Weights of a small image embedding model.
Model: 3.63M parameters, arch convnext, activation swiglu, layers 12, width 192.
Data: trained on telescope images of galaxies (Galaxy Zoo DECaLS), 80.9 epochs.
Rows from block 8 of a small image embedding model, named by matrix and row number. Rows with one number belong to one neuron. Each number is 50 + 10 x the weight over its row's rms, rounded and kept within 0 to 99. All counts start at 0. After the name is the row's rms in percent of the matrix's.
Before each neuron's rows are labels from the 100 images, of 14848, where the neuron reaches its largest size: "responds to" is what is common among them. Only what is clearly more common there than usual is listed. The data: telescope images of galaxies (Galaxy Zoo DECaLS). In brackets: how many of the 100, against the usual share in percent.
# gate: MLP gate (model.blocks.8.mlp.gate.weight, 512x192), inputs 96-191
# fc1: MLP up (model.blocks.8.mlp.fc1.weight, 512x192), inputs 96-191
# fc2: MLP down (model.blocks.8.mlp.fc2.weight, 192x512, transposed), outputs 96-191

responds to: roundness: round (41 vs 20.3)
gate.434 158:46 68 56 31 42 49 48 45 47 55 59 54 48 63 55 58 43 38 60 61 53 45 55 48 60 58 51 65 60 52 54 34 60 38 45 42 63 44 54 48 42 41 42 52 53 49 57 65 35 39 50 36 51 43 68 56 60 56 52 45 61 37 57 57 67 49 42 45 55 53 45 40 38 58 53 45 21 41 19 39 57 37 50 55 52 43 44 56 47 55 39 45 61 58 54 53
fc1.434 170:35 58 56 45 57 54 70 49 61 52 63 55 47 60 60 45 44 57 41 46 48 44 50 59 50 48 41 50 52 39 53 52 47 52 45 63 50 29 47 43 49 64 43 50 55 45 58 53 45 48 44 48 44 36 52 60 65 45 51 27 83 61 42 60 44 62 46 57 27 33 53 56 63 37 61 62 62 44 57 46 54 42 53 47 48 49 57 66 27 51 72 40 58 45 64 40
fc2.434 168:45 42 36 50 57 51 61 66 31 51 49 62 45 42 58 33 45 39 38 39 61 44 54 58 51 36 36 60 56 73 40 58 61 48 23 30 56 30 42 49 58 55 55 36 62 50 44 61 59 52 45 53 43 62 57 38 47 48 47 59 56 35 52 35 55 51 53 62 71 65 61 47 27 31 62 50 68 52 64 41 40 55 46 63 61 73 61 57 51 64 52 27 51 51 35 54

responds to: roundness: round (49 vs 20.3)
gate.253 156:44 41 47 58 45 51 43 54 50 55 30 48 59 54 35 61 61 86 44 48 47 49 44 53 53 46 43 27 54 46 72 48 51 55 57 44 57 42 43 47 49 54 49 30 54 63 57 42 35 23 49 57 38 58 52 76 57 38 55 59 29 43 50 46 35 35 57 46 58 54 38 45 40 63 31 48 59 41 44 47 56 53 43 46 59 43 65 52 56 57 54 43 53 59 69 47
fc1.253 145:50 17 38 43 34 57 55 40 55 56 39 59 62 43 71 38 49 63 42 45 69 59 52 70 65 43 56 55 35 47 55 48 63 56 44 34 70 47 45 50 54 52 65 42 63 60 60 49 61 37 53 57 66 38 53 53 54 34 58 36 42 49 65 61 41 55 50 44 49 58 42 49 50 49 63 49 57 43 44 49 40 40 50 50 60 46 47 52 52 54 52 44 59 53 64 42
fc2.253 141:41 50 57 48 54 66 45 58 57 46 50 28 59 38 26 55 54 38 49 52 72 61 52 53 44 49 57 56 48 52 36 48 56 45 36 48 60 49 40 35 33 38 48 44 32 59 45 50 49 48 58 32 48 51 52 78 49 69 46 42 53 43 45 49 70 28 62 45 52 59 46 31 62 44 59 59 38 47 49 68 67 50 28 61 49 44 41 57 48 39 45 34 69 59 43 41

responds to: edge-on disk: no (87 vs 24.7); spiral arms: yes (76 vs 18.8); bulge size: small (53 vs 7.2)
gate.265 177:48 50 42 40 51 39 53 54 66 52 49 36 30 58 51 76 48 54 53 41 32 51 29 34 56 57 56 54 43 45 34 41 38 53 45 47 63 61 45 50 53 57 68 51 61 42 43 35 50 43 68 46 43 53 79 50 28 52 54 52 57 58 53 52 51 53 69 57 51 30 49 72 36 55 44 49 45 38 21 45 51 54 50 45 49 56 52 48 51 46 49 53 48 60 32 49
fc1.265 186:49 47 43 48 57 46 42 54 53 48 44 48 52 49 55 48 41 47 44 60 47 45 49 64 52 35 53 46 49 24 40 59 76 75 42 53 55 55 51 62 49 46 59 57 54 62 36 47 53 66 37 39 44 36 55 52 51 48 75 60 60 46 37 53 54 52 51 69 57 69 50 55 50 36 49 35 39 51 47 61 51 32 49 41 88 52 41 47 43 44 42 44 53 53 50 51
fc2.265 183:50 48 49 68 50 40 40 57 55 58 47 51 75 68 44 51 53 41 64 61 58 47 38 46 55 41 46 45 37 53 43 53 53 50 47 54 46 31 40 64 48 57 50 52 41 57 49 44 46 49 50 46 59 26 37 52 41 46 50 11 54 43 49 47 50 72 63 49 41 51 52 29 53 50 44 61 36 50 58 51 50 48 63 46 50 38 59 45 54 58 53 67 48 51 49 52

responds to: shape: featured or disk (60 vs 30.5); edge-on disk: no (53 vs 24.7); spiral arms: yes (41 vs 18.8)
gate.82 059:63 43 65 54 31 49 55 36 54 51 59 55 47 52 38 56 42 39 47 50 32 43 49 49 52 57 43 27 31 54 55 46 44 57 66 47 49 40 38 54 50 62 50 58 42 56 66 49 60 51 42 63 63 63 58 37 54 54 35 63 56 40 43 60 51 55 52 47 50 48 48 50 39 50 54 67 34 46 63 55 39 52 28 40 40 38 55 56 24 64 47 51 48 51 50 49
fc1.82 055:59 55 32 52 56 43 54 34 53 43 57 50 42 56 61 45 49 45 47 39 44 48 62 40 39 42 28 51 54 61 41 44 42 53 49 57 42 40 63 44 68 44 46 58 29 58 42 61 53 39 48 55 43 42 49 58 61 57 54 39 49 41 50 52 44 40 51 33 49 40 54 59 54 41 49 43 26 54 44 48 51 42 55 58 34 64 56 48 74 80 39 44 57 74 52 47
fc2.82 058:51 40 58 47 53 47 38 52 53 61 45 56 62 32 39 59 40 55 36 56 44 26 55 69 56 55 35 52 41 65 47 49 49 46 71 41 36 48 55 55 41 55 69 54 58 41 59 58 69 46 51 40 60 43 47 55 49 47 55 46 61 57 50 52 45 43 63 52 47 52 27 43 69 46 60 60 58 45 48 57 47 39 52 34 44 25 38 60 59 44 51 60 59 73 47 49

responds to: edge-on disk: yes (43 vs 5.2); roundness: cigar-shaped (30 vs 8.1)
gate.161 182:31 63 49 40 55 60 47 51 31 42 58 32 53 54 60 55 43 44 66 34 53 45 47 40 48 53 56 36 45 58 34 55 47 51 52 49 66 70 59 53 48 58 49 48 51 40 57 39 55 46 35 55 60 51 50 59 46 34 45 48 52 59 36 53 46 74 53 36 36 61 45 49 50 51 57 44 39 52 69 45 60 55 46 72 47 55 50 47 44 68 41 49 54 45 57 31
fc1.161 177:76 45 61 49 42 42 46 37 54 69 48 63 62 49 46 55 61 40 44 52 58 49 21 62 59 66 53 44 44 46 54 27 65 63 47 49 58 46 55 38 39 60 53 67 61 53 53 66 51 49 50 47 59 45 57 50 59 32 45 47 57 42 58 52 45 60 65 46 45 43 50 55 38 51 34 42 49 44 48 48 54 61 47 51 59 57 46 48 44 26 53 56 39 55 48 53
fc2.161 174:50 66 54 47 53 57 51 51 50 48 55 59 47 44 58 28 30 46 45 63 78 29 52 62 42 41 51 54 37 44 45 46 33 43 40 48 44 42 46 60 50 51 49 66 72 54 56 53 58 51 66 49 52 53 47 33 34 51 52 30 53 45 52 48 64 36 26 53 41 45 46 28 28 39 54 50 75 51 60 49 61 50 55 63 60 20 44 50 51 50 47 35 46 53 44 57

responds to: edge-on disk: yes (26 vs 5.2)
gate.327 174:68 63 52 61 55 61 60 33 51 32 49 44 60 55 53 55 58 66 47 45 53 47 46 46 58 57 46 58 54 60 35 61 40 36 56 53 51 44 59 41 44 44 52 50 54 45 45 54 54 54 55 35 57 64 39 71 52 58 40 53 39 58 54 47 59 51 59 53 53 35 47 55 47 33 63 45 38 33 54 57 60 65 58 46 62 59 61 58 48 70 21 45 39 43 52 38
fc1.327 157:40 51 24 61 49 57 75 33 50 64 51 61 49 39 52 61 47 50 72 53 55 46 34 57 41 67 39 55 59 37 47 47 36 61 52 50 48 61 44 57 57 54 40 58 54 53 36 58 43 54 59 32 47 49 48 55 42 63 56 52 34 45 49 59 52 49 46 40 69 32 63 46 48 34 49 46 21 40 42 28 56 53 57 45 56 44 58 48 56 60 46 39 42 55 49 42
fc2.327 165:47 52 47 38 52 26 67 51 49 53 51 48 33 32 43 35 50 63 54 60 61 43 50 45 49 46 38 73 64 52 37 61 53 54 48 57 67 63 34 47 28 45 50 53 56 49 49 59 56 49 69 61 56 53 47 53 49 40 47 55 36 57 52 49 49 52 36 61 54 59 44 32 65 48 43 54 53 41 42 51 62 46 65 47 54 47 53 39 51 46 54 45 35 49 60 70

responds to: spiral arms: yes (42 vs 18.8)
gate.313 151:44 65 57 69 54 42 44 47 42 66 53 43 51 51 39 32 49 48 51 56 58 56 30 36 44 44 50 52 40 45 46 48 44 55 39 43 55 33 39 35 56 46 30 52 35 49 50 36 27 43 60 41 54 54 51 48 50 72 45 57 54 63 66 53 49 33 51 48 47 37 40 52 61 50 56 50 52 61 44 42 47 44 49 37 28 47 55 36 34 61 49 52 32 59 62 43
fc1.313 157:55 50 48 58 60 44 52 34 48 53 48 46 43 33 49 53 56 41 47 34 38 37 53 44 43 55 40 55 58 45 33 39 70 44 36 55 39 67 53 59 52 36 68 40 61 37 66 58 61 66 61 68 60 50 61 53 55 38 53 46 53 44 39 52 30 71 44 48 49 49 77 42 75 52 53 55 57 62 56 56 38 29 53 39 50 62 51 56 53 53 62 62 51 55 47 63
fc2.313 163:48 70 46 40 48 73 61 53 49 51 47 51 51 61 58 47 77 57 45 47 36 55 63 49 53 48 50 33 57 56 53 52 60 54 61 59 51 62 35 49 60 34 51 48 52 53 50 43 59 50 45 43 63 32 45 59 36 62 49 34 49 55 55 36 42 64 50 36 51 58 45 52 52 55 60 55 36 58 57 54 39 44 67 48 28 50 75 66 62 51 57 56 25 54 43 64

responds to: spiral arms: yes (39 vs 18.8)
gate.494 153:33 50 65 72 50 32 56 56 39 28 32 41 45 47 55 49 66 32 65 56 54 57 50 50 51 52 47 45 44 29 53 41 46 48 55 44 57 38 72 34 32 44 66 65 61 42 55 67 64 56 53 48 62 44 66 63 49 40 55 57 42 69 38 38 45 56 58 46 55 59 45 47 51 61 44 37 65 47 51 54 63 42 41 61 48 46 45 47 45 49 58 35 34 61 53 47
fc1.494 142:40 50 50 60 29 49 45 58 62 41 58 53 47 41 51 42 40 52 65 51 43 43 48 55 34 65 72 58 47 55 46 43 60 49 32 50 72 42 78 52 46 56 45 73 41 52 45 61 50 66 48 31 41 51 69 51 51 42 71 66 63 52 48 43 62 41 48 53 49 46 58 58 47 37 50 50 41 54 61 44 73 44 57 48 56 45 45 31 22 44 63 51 45 48 49 49
fc2.494 150:47 51 50 36 52 42 39 48 47 55 51 49 65 71 53 61 26 54 27 53 54 44 52 40 47 52 39 66 51 76 38 56 59 52 68 55 61 44 62 55 55 62 52 64 64 50 32 57 50 50 47 59 57 50 50 43 40 44 47 51 67 60 47 48 43 54 49 38 45 73 58 53 70 41 56 45 30 52 53 44 35 53 46 56 58 38 66 51 55 58 46 46 45 48 45 60

responds to: roundness: round (57 vs 20.3)
gate.418 008:45 35 31 52 35 61 61 57 47 56 42 45 55 36 48 35 56 47 48 41 55 51 46 45 59 52 59 55 36 43 47 46 65 54 48 33 51 53 38 67 53 47 55 48 50 44 38 53 47 50 36 65 54 58 55 41 54 55 51 57 62 54 68 70 52 55 71 46 37 57 41 25 49 68 47 47 37 59 48 53 50 51 42 43 56 34 53 58 39 65 56 30 66 28 56 55
fc1.418 008:48 29 40 56 57 55 59 52 65 51 43 42 56 50 52 33 49 35 54 40 56 61 59 52 55 48 53 58 43 44 56 53 74 40 55 49 44 47 50 58 43 41 44 65 72 54 47 50 57 43 53 44 55 52 59 45 49 62 48 45 44 68 59 52 57 55 53 44 36 47 45 51 49 66 59 43 34 66 55 46 35 54 37 46 55 57 52 45 53 69 62 34 53 35 40 46
fc2.418 009:77 45 40 50 52 43 53 61 37 71 50 54 43 40 55 59 47 64 51 56 58 33 53 51 70 54 49 29 55 58 43 36 55 47 48 62 33 44 54 47 60 52 42 42 49 58 17 45 68 52 61 56 45 62 36 44 51 63 53 45 48 66 61 58 41 61 53 47 45 71 50 40 41 35 52 42 53 44 51 46 43 75 36 36 68 62 63 25 60 48 52 43 39 53 31 57

responds to: edge-on disk: yes (37 vs 5.2); roundness: cigar-shaped (30 vs 8.1)
gate.209 196:66 50 28 48 51 40 30 50 52 51 46 45 67 55 38 45 41 58 46 51 52 59 46 46 48 79 47 60 61 43 38 41 66 53 54 36 44 37 48 42 42 49 43 51 50 56 53 54 53 46 58 67 46 40 54 55 50 49 62 63 43 47 64 50 37 56 51 40 55 46 49 36 44 57 52 39 47 57 66 44 51 43 55 60 67 44 37 51 49 30 62 66 51 54 25 53
fc1.209 205:46 54 48 55 48 52 53 49 31 48 49 48 45 46 48 34 42 56 45 47 29 50 76 55 71 45 54 49 57 44 52 49 58 40 54 44 50 43 66 60 46 27 35 39 65 53 46 60 62 42 48 43 54 55 38 54 64 23 63 52 37 56 51 45 55 57 41 51 65 65 50 40 59 37 43 56 49 61 54 60 52 42 42 64 61 49 45 52 47 47 45 62 55 50 59 57
fc2.209 194:53 57 51 68 49 53 64 52 55 35 47 57 56 53 51 81 58 68 69 44 56 45 37 55 40 39 43 59 53 60 52 51 32 36 57 55 53 46 39 66 49 24 42 51 60 40 45 41 49 50 36 61 55 68 53 67 54 55 50 56 23 47 49 54 57 36 56 54 54 37 48 43 69 54 59 38 36 48 71 43 59 51 52 47 46 56 57 50 51 31 52 51 48 43 51 86

responds to: roundness: in between (68 vs 33.9)
gate.67 171:53 41 53 46 55 56 36 54 45 33 44 61 48 49 54 57 60 54 52 52 43 45 52 53 63 52 54 36 61 49 55 46 43 27 53 72 47 51 54 66 26 57 69 65 46 38 51 49 36 53 52 43 48 43 60 54 54 64 54 64 45 46 66 50 47 42 48 29 44 48 50 59 45 63 52 68 52 54 50 46 38 49 62 60 41 31 60 57 50 65 46 43 47 37 44 59
fc1.67 172:45 60 56 51 43 56 47 51 60 62 51 53 48 39 54 61 47 29 59 32 47 47 33 47 60 32 63 37 32 39 59 26 51 53 31 49 60 60 59 48 65 40 33 51 47 60 70 39 43 49 54 49 48 50 38 54 60 36 39 30 52 44 58 51 66 53 59 49 36 65 49 51 27 41 67 59 30 51 64 43 40 70 58 42 40 64 49 52 40 49 59 58 58 46 54 34
fc2.67 159:55 38 54 46 46 60 52 40 74 45 46 40 50 72 67 62 46 60 39 49 73 49 55 51 54 52 50 51 56 57 38 37 38 43 50 53 68 59 41 50 48 46 59 49 71 62 61 60 55 51 55 35 48 55 54 61 57 24 42 52 48 43 51 40 60 50 32 31 70 47 69 37 41 50 65 35 61 43 39 47 45 46 53 44 44 61 60 44 49 46 46 31 47 56 42 67

responds to: roundness: round (48 vs 20.3)
gate.20 095:52 60 55 54 41 37 59 53 53 51 24 51 37 52 19 60 52 61 48 61 61 74 56 48 55 55 57 65 48 35 58 55 55 52 54 60 40 43 53 46 53 54 44 70 65 56 40 29 56 43 69 64 71 54 44 41 31 47 51 60 57 56 39 69 57 46 40 35 35 56 58 50 40 64 38 70 44 38 57 38 51 29 67 44 38 57 48 51 47 37 37 38 62 48 47 62
fc1.20 083:45 57 58 68 56 51 51 37 36 51 46 45 47 39 69 54 61 63 52 41 36 50 44 36 58 51 57 48 40 46 47 59 38 66 50 57 44 51 38 36 54 64 50 33 48 43 70 48 49 61 55 45 54 43 54 51 48 48 42 39 50 56 41 27 58 57 60 61 62 44 41 53 53 43 59 57 47 61 59 37 61 44 36 53 71 37 44 36 31 57 58 50 66 49 60 62
fc2.20 084:52 41 62 37 51 61 48 55 44 48 45 59 44 47 52 44 47 48 47 46 48 58 57 32 61 65 47 37 50 41 60 40 62 59 43 50 45 44 50 50 54 52 60 51 61 55 40 68 48 51 46 42 42 49 68 37 59 49 48 61 60 66 44 68 48 49 64 34 52 37 40 42 38 51 39 48 47 51 53 57 42 49 68 37 48 24 42 28 63 40 50 64 59 46 71 49

responds to: roundness: round (42 vs 20.3)
gate.389 009:58 63 41 51 56 53 51 48 52 51 37 59 49 61 41 47 47 77 67 56 55 49 50 43 63 34 47 49 48 54 52 60 40 48 51 58 66 42 55 51 77 43 45 39 44 53 51 61 47 38 36 58 41 65 51 55 30 47 46 37 56 57 69 65 56 35 49 54 55 51 74 54 62 68 48 63 40 58 64 46 43 48 42 46 42 47 53 44 57 62 51 41 34 56 35 44
fc1.389 008:54 48 54 50 69 56 53 35 51 64 43 38 37 52 40 49 66 75 61 70 42 47 62 45 55 30 59 48 51 53 57 51 31 44 41 41 58 51 59 40 34 51 42 63 57 52 51 56 45 47 53 62 45 57 38 46 40 38 53 49 57 61 59 63 52 44 57 58 66 51 62 54 60 49 40 53 52 59 52 45 47 51 44 46 40 54 54 38 42 67 52 58 41 60 30 56
fc2.389 008:42 71 58 67 53 57 64 57 63 23 51 56 44 38 49 48 43 62 47 45 61 74 53 57 76 48 43 58 43 50 44 86 48 45 49 67 43 27 47 41 42 59 45 53 49 75 61 44 51 50 38 38 50 37 48 47 40 63 44 47 63 56 44 53 30 59 59 52 40 39 39 57 52 36 46 36 62 37 40 48 33 54 62 75 59 41 59 41 33 48 53 54 47 38 55 42

responds to: edge-on disk: no (72 vs 24.7); shape: featured or disk (72 vs 30.5); spiral arms: yes (62 vs 18.8)
gate.471 115:53 22 48 60 36 48 49 56 67 62 45 53 52 26 63 56 53 45 47 44 55 48 46 44 41 51 49 53 40 49 41 39 54 55 46 44 43 46 63 64 59 47 49 51 44 59 50 41 40 54 39 53 38 62 66 56 41 37 59 42 44 43 44 38 51 58 46 58 60 49 31 54 56 40 40 56 35 49 37 38 73 60 59 83 38 44 54 71 58 45 43 61 51 41 64 47
fc1.471 106:46 40 44 56 50 59 52 54 57 40 44 50 64 50 57 54 59 43 70 38 51 47 45 51 55 55 46 45 46 49 33 53 58 46 48 53 49 56 69 42 60 35 64 55 39 61 63 35 69 49 42 57 47 57 62 36 64 63 48 63 43 38 49 62 48 52 55 65 56 69 59 51 56 53 36 69 35 57 51 60 47 40 48 64 49 44 56 45 28 49 41 39 50 61 40 32
fc2.471 117:52 42 41 41 54 43 33 76 56 46 56 75 42 52 54 47 56 35 50 50 43 57 57 48 51 84 51 48 44 46 63 53 47 70 57 53 53 31 64 70 49 45 58 48 49 41 57 44 63 52 62 58 57 51 46 64 42 70 48 43 50 52 50 42 49 39 40 48 32 50 50 45 58 38 64 58 33 52 54 46 56 50 47 37 50 55 62 62 49 47 52 38 62 58 55 56

responds to: roundness: cigar-shaped (33 vs 8.1)
gate.231 194:72 40 43 67 46 55 57 54 63 47 57 53 43 51 46 34 55 43 49 45 66 50 35 50 52 45 45 53 54 52 49 28 41 47 46 49 45 44 43 44 39 49 43 50 54 62 51 38 44 45 56 53 46 36 67 36 47 69 54 50 51 68 66 54 51 42 45 44 54 40 55 43 48 58 63 46 39 35 54 49 61 42 52 50 32 36 65 46 58 63 61 60 67 37 56 51
fc1.231 184:32 40 66 45 52 27 49 42 57 50 50 49 53 47 43 58 84 56 72 40 45 59 45 48 48 48 58 50 40 76 33 42 45 44 48 38 38 50 64 54 50 58 53 52 50 26 34 55 52 51 45 65 44 55 59 59 35 32 44 51 48 65 61 41 39 55 61 47 55 53 44 43 33 61 63 45 32 35 28 56 68 58 53 70 48 57 37 40 38 53 43 56 60 53 35 50
fc2.231 199:54 72 54 50 54 49 48 59 51 44 52 40 25 36 48 57 40 46 51 49 37 39 39 69 56 54 61 53 55 44 43 49 37 48 55 56 57 31 50 24 47 46 40 43 48 45 66 62 59 52 52 49 47 74 63 74 38 39 49 32 39 53 52 50 40 58 34 51 32 47 49 63 40 39 45 54 51 51 44 24 59 45 48 33 40 58 52 47 44 27 51 42 34 45 39 56

responds to: edge-on disk: yes (31 vs 5.2)
gate.172 189:67 57 59 39 56 67 55 40 65 50 51 52 29 54 47 58 57 45 28 42 50 51 67 38 50 30 43 49 45 43 25 47 68 37 44 40 45 60 42 34 46 38 52 45 48 37 60 53 58 53 55 41 51 65 56 41 60 51 45 57 45 49 60 46 44 38 51 39 46 37 49 62 50 61 57 45 64 65 37 58 53 64 55 55 52 48 43 59 53 57 54 40 43 53 42 43
fc1.172 196:46 37 53 29 42 61 54 49 34 59 49 58 35 56 49 64 52 41 70 56 51 49 34 52 34 54 42 47 40 28 21 52 40 58 45 55 46 53 47 50 38 80 55 50 49 47 43 37 46 45 53 51 56 52 76 58 54 45 54 41 56 60 44 50 52 73 54 48 60 43 55 63 42 49 41 59 43 64 47 57 48 68 44 48 44 46 65 43 43 54 47 56 60 53 45 47
fc2.172 201:52 47 60 66 51 52 57 52 48 56 48 54 43 36 57 32 59 36 58 46 71 60 62 55 41 60 51 71 57 64 46 39 49 59 53 43 50 53 25 47 44 32 50 51 50 34 33 58 59 50 48 47 67 42 56 42 48 44 50 77 44 51 51 51 68 46 50 44 65 49 56 38 63 55 47 51 39 55 34 33 61 47 60 42 55 55 64 51 49 37 50 32 73 50 59 67

responds to: roundness: in between (60 vs 33.9)
gate.10 137:54 44 52 48 39 73 51 45 50 63 50 52 50 46 38 57 41 29 45 48 57 34 55 62 45 48 51 46 32 47 48 40 53 64 42 50 54 54 66 58 47 64 51 36 41 59 41 33 73 41 46 45 64 47 58 61 70 53 62 41 42 57 52 52 43 57 33 36 43 50 51 48 40 56 53 48 58 57 48 50 62 48 61 40 45 39 58 48 46 60 58 39 49 61 56 66
fc1.10 125:61 56 28 52 68 51 42 66 48 52 27 50 41 57 47 67 45 39 45 51 52 48 72 54 51 41 44 44 50 57 47 52 53 47 53 40 42 55 61 39 54 61 37 57 70 53 58 48 51 20 43 50 39 29 60 64 53 52 69 48 41 46 42 61 47 55 38 40 27 57 43 50 37 66 30 68 43 41 48 63 46 41 71 56 38 49 53 33 61 51 60 47 62 56 44 64
fc2.10 122:45 45 38 49 58 50 55 47 65 42 54 45 43 57 46 67 35 46 48 30 33 50 51 34 43 67 64 67 47 52 52 59 32 61 68 51 63 39 32 39 57 44 57 34 50 54 39 53 41 51 49 48 25 55 40 54 37 60 51 53 49 22 50 58 44 49 44 51 38 29 49 27 65 54 48 60 57 50 47 41 41 62 56 58 39 55 55 48 51 45 56 57 54 53 54 26

responds to: shape: featured or disk (71 vs 30.5); edge-on disk: yes (63 vs 5.2)
gate.213 162:42 37 56 45 55 49 52 64 60 53 62 47 76 28 61 71 51 41 55 60 60 47 58 79 57 59 39 38 65 54 44 42 49 36 38 46 52 59 50 49 51 48 39 50 68 44 54 49 51 65 58 57 50 53 45 53 57 53 40 30 55 53 50 44 42 44 43 54 57 42 36 48 48 64 62 71 50 39 69 43 37 46 57 45 37 35 46 45 33 43 31 55 54 56 50 33
fc1.213 165:47 49 59 75 38 61 63 54 68 34 42 55 51 43 48 55 66 38 51 55 39 33 40 52 65 39 44 50 49 50 54 54 39 59 43 45 46 44 53 61 32 52 56 52 33 56 43 61 57 34 43 48 69 63 51 48 67 32 38 49 51 57 45 44 46 55 58 51 55 66 39 68 56 50 58 57 45 67 47 51 55 49 54 44 31 43 70 44 46 65 40 33 47 69 52 41
fc2.213 164:41 50 52 35 54 46 65 38 52 37 50 56 58 51 56 59 55 44 41 52 64 60 68 50 40 47 49 62 70 42 56 55 56 65 53 56 39 56 61 46 50 39 45 48 70 45 66 58 47 52 58 32 53 78 57 60 45 55 52 34 34 50 57 47 38 54 43 55 42 40 40 38 71 63 60 34 49 53 59 54 66 50 55 37 26 51 67 30 44 62 51 60 36 37 48 52

responds to: roundness: cigar-shaped (64 vs 8.1)
gate.147 163:66 57 36 49 66 61 47 35 64 44 66 72 38 36 30 53 48 56 51 63 38 39 59 52 64 40 58 53 49 53 50 51 31 42 59 41 35 53 66 74 59 54 28 45 50 49 56 63 38 45 61 40 38 60 52 44 46 43 30 56 45 64 54 34 41 62 52 48 37 53 36 41 40 43 40 31 51 56 46 57 59 49 61 55 60 38 47 45 41 58 54 44 50 44 56 57
fc1.147 155:51 35 50 40 53 30 38 40 46 64 49 76 46 65 43 51 75 27 56 59 35 31 49 37 30 59 38 34 40 48 55 44 67 49 53 52 48 50 43 49 43 45 41 30 55 63 48 42 63 62 57 51 44 61 41 40 56 51 67 56 56 61 52 50 53 42 39 49 37 56 50 49 54 55 53 54 56 61 40 53 59 62 61 50 45 48 60 53 54 45 48 53 66 50 48 48
fc2.147 151:51 43 54 56 47 53 33 37 50 67 53 53 52 56 62 60 42 55 65 44 65 49 58 44 43 47 42 34 44 54 46 39 15 49 63 37 64 47 62 69 51 54 34 58 49 58 47 56 38 48 49 49 69 55 48 42 44 48 46 24 43 58 48 63 57 71 56 43 58 32 36 54 49 59 49 33 57 52 45 45 53 59 29 42 33 59 47 47 56 45 43 47 49 50 59 38

responds to: roundness: round (44 vs 20.3)
gate.56 120:64 43 50 51 55 41 57 44 64 46 53 48 59 45 66 55 46 56 46 48 39 55 62 56 34 65 44 46 42 47 64 66 44 57 55 51 35 28 46 52 64 51 47 37 58 60 52 42 39 57 54 51 49 52 64 50 55 63 34 56 48 39 49 45 57 40 87 54 66 46 49 35 50 77 67 41 52 48 52 48 37 57 64 42 53 58 28 56 61 42 53 59 51 45 42 67
fc1.56 116:50 58 36 43 44 48 39 67 86 44 48 60 55 55 48 43 54 46 40 55 37 60 54 64 52 45 39 54 56 49 50 51 36 60 35 49 43 48 47 42 40 47 46 54 48 58 49 61 50 36 55 41 52 36 54 33 55 64 56 64 45 31 53 53 55 51 35 40 36 45 51 43 43 56 43 52 73 44 44 44 32 51 59 47 62 35 49 45 57 41 51 67 50 64 71 44
fc2.56 116:49 66 67 63 45 54 52 60 37 47 52 40 56 49 55 64 59 48 53 48 54 41 70 64 68 53 57 38 55 54 52 47 54 40 35 64 58 44 44 54 40 41 37 37 39 52 44 36 58 47 48 37 36 40 49 41 60 55 46 51 52 45 51 27 48 43 47 32 57 37 29 41 49 41 43 66 42 47 43 50 67 48 30 58 58 43 60 40 36 57 48 54 59 46 63 50

responds to: shape: featured or disk (74 vs 30.5); edge-on disk: yes (73 vs 5.2)
gate.139 154:61 51 43 54 43 36 46 48 32 47 44 45 54 46 67 56 59 40 57 50 49 64 45 63 35 61 42 50 46 57 48 43 55 60 58 39 47 47 67 67 58 48 41 64 45 56 58 72 43 47 62 75 41 45 43 54 56 60 61 53 51 51 43 32 49 64 51 45 58 44 42 48 59 34 55 30 54 39 63 56 51 56 54 43 45 54 50 54 50 36 51 40 44 58 37 43
fc1.139 173:55 41 66 48 30 67 39 46 50 38 59 50 29 35 53 52 73 59 53 56 61 41 42 54 40 60 46 58 58 55 55 50 62 60 57 47 42 66 47 56 61 54 30 39 35 45 49 30 40 76 49 45 40 38 64 63 53 45 36 58 67 25 48 56 37 60 39 35 43 59 40 56 46 62 36 56 28 55 62 51 44 44 36 53 41 41 36 58 61 45 50 50 49 53 50 47
fc2.139 167:51 55 43 41 43 71 32 53 42 62 52 52 56 54 44 40 46 37 53 56 50 54 43 37 55 70 71 51 41 46 46 51 57 43 47 48 44 64 47 46 66 59 64 42 60 40 62 33 56 53 33 35 52 36 37 42 59 55 48 55 67 61 43 39 21 38 60 59 61 44 55 72 53 59 26 41 42 44 41 38 51 47 46 35 38 49 57 56 44 46 54 49 62 46 69 49

responds to: edge-on disk: yes (25 vs 5.2)
gate.73 161:38 61 48 49 43 51 50 65 45 48 28 53 66 39 43 68 28 59 59 53 66 31 54 59 39 63 42 46 38 42 50 53 39 40 54 44 56 54 54 48 29 50 42 56 73 52 42 52 34 46 60 56 36 43 50 53 54 59 47 40 42 67 44 56 51 51 59 48 49 49 36 41 53 58 51 34 47 48 56 66 47 47 34 37 64 45 42 64 51 61 52 64 46 69 40 35
fc1.73 152:46 43 48 42 41 58 58 58 40 45 57 38 47 51 71 52 46 60 69 60 42 47 44 68 44 53 55 54 49 51 58 55 57 45 39 47 56 68 49 45 64 56 77 57 55 42 57 56 42 43 47 35 51 60 60 48 61 57 48 56 42 41 52 42 50 48 66 44 48 45 42 47 58 40 39 46 55 45 53 50 51 56 54 30 46 45 43 59 47 42 55 45 63 54 37 53
fc2.73 152:47 40 46 57 46 61 57 30 40 59 49 52 41 47 46 46 54 54 56 49 30 49 54 51 54 53 58 55 49 48 73 55 52 43 25 51 53 59 49 46 49 57 34 45 44 47 51 61 43 48 36 43 41 41 57 50 38 67 52 56 53 39 56 55 49 34 52 53 60 59 71 54 77 57 26 30 68 51 48 67 36 43 27 63 42 51 51 56 34 56 48 53 34 55 61 56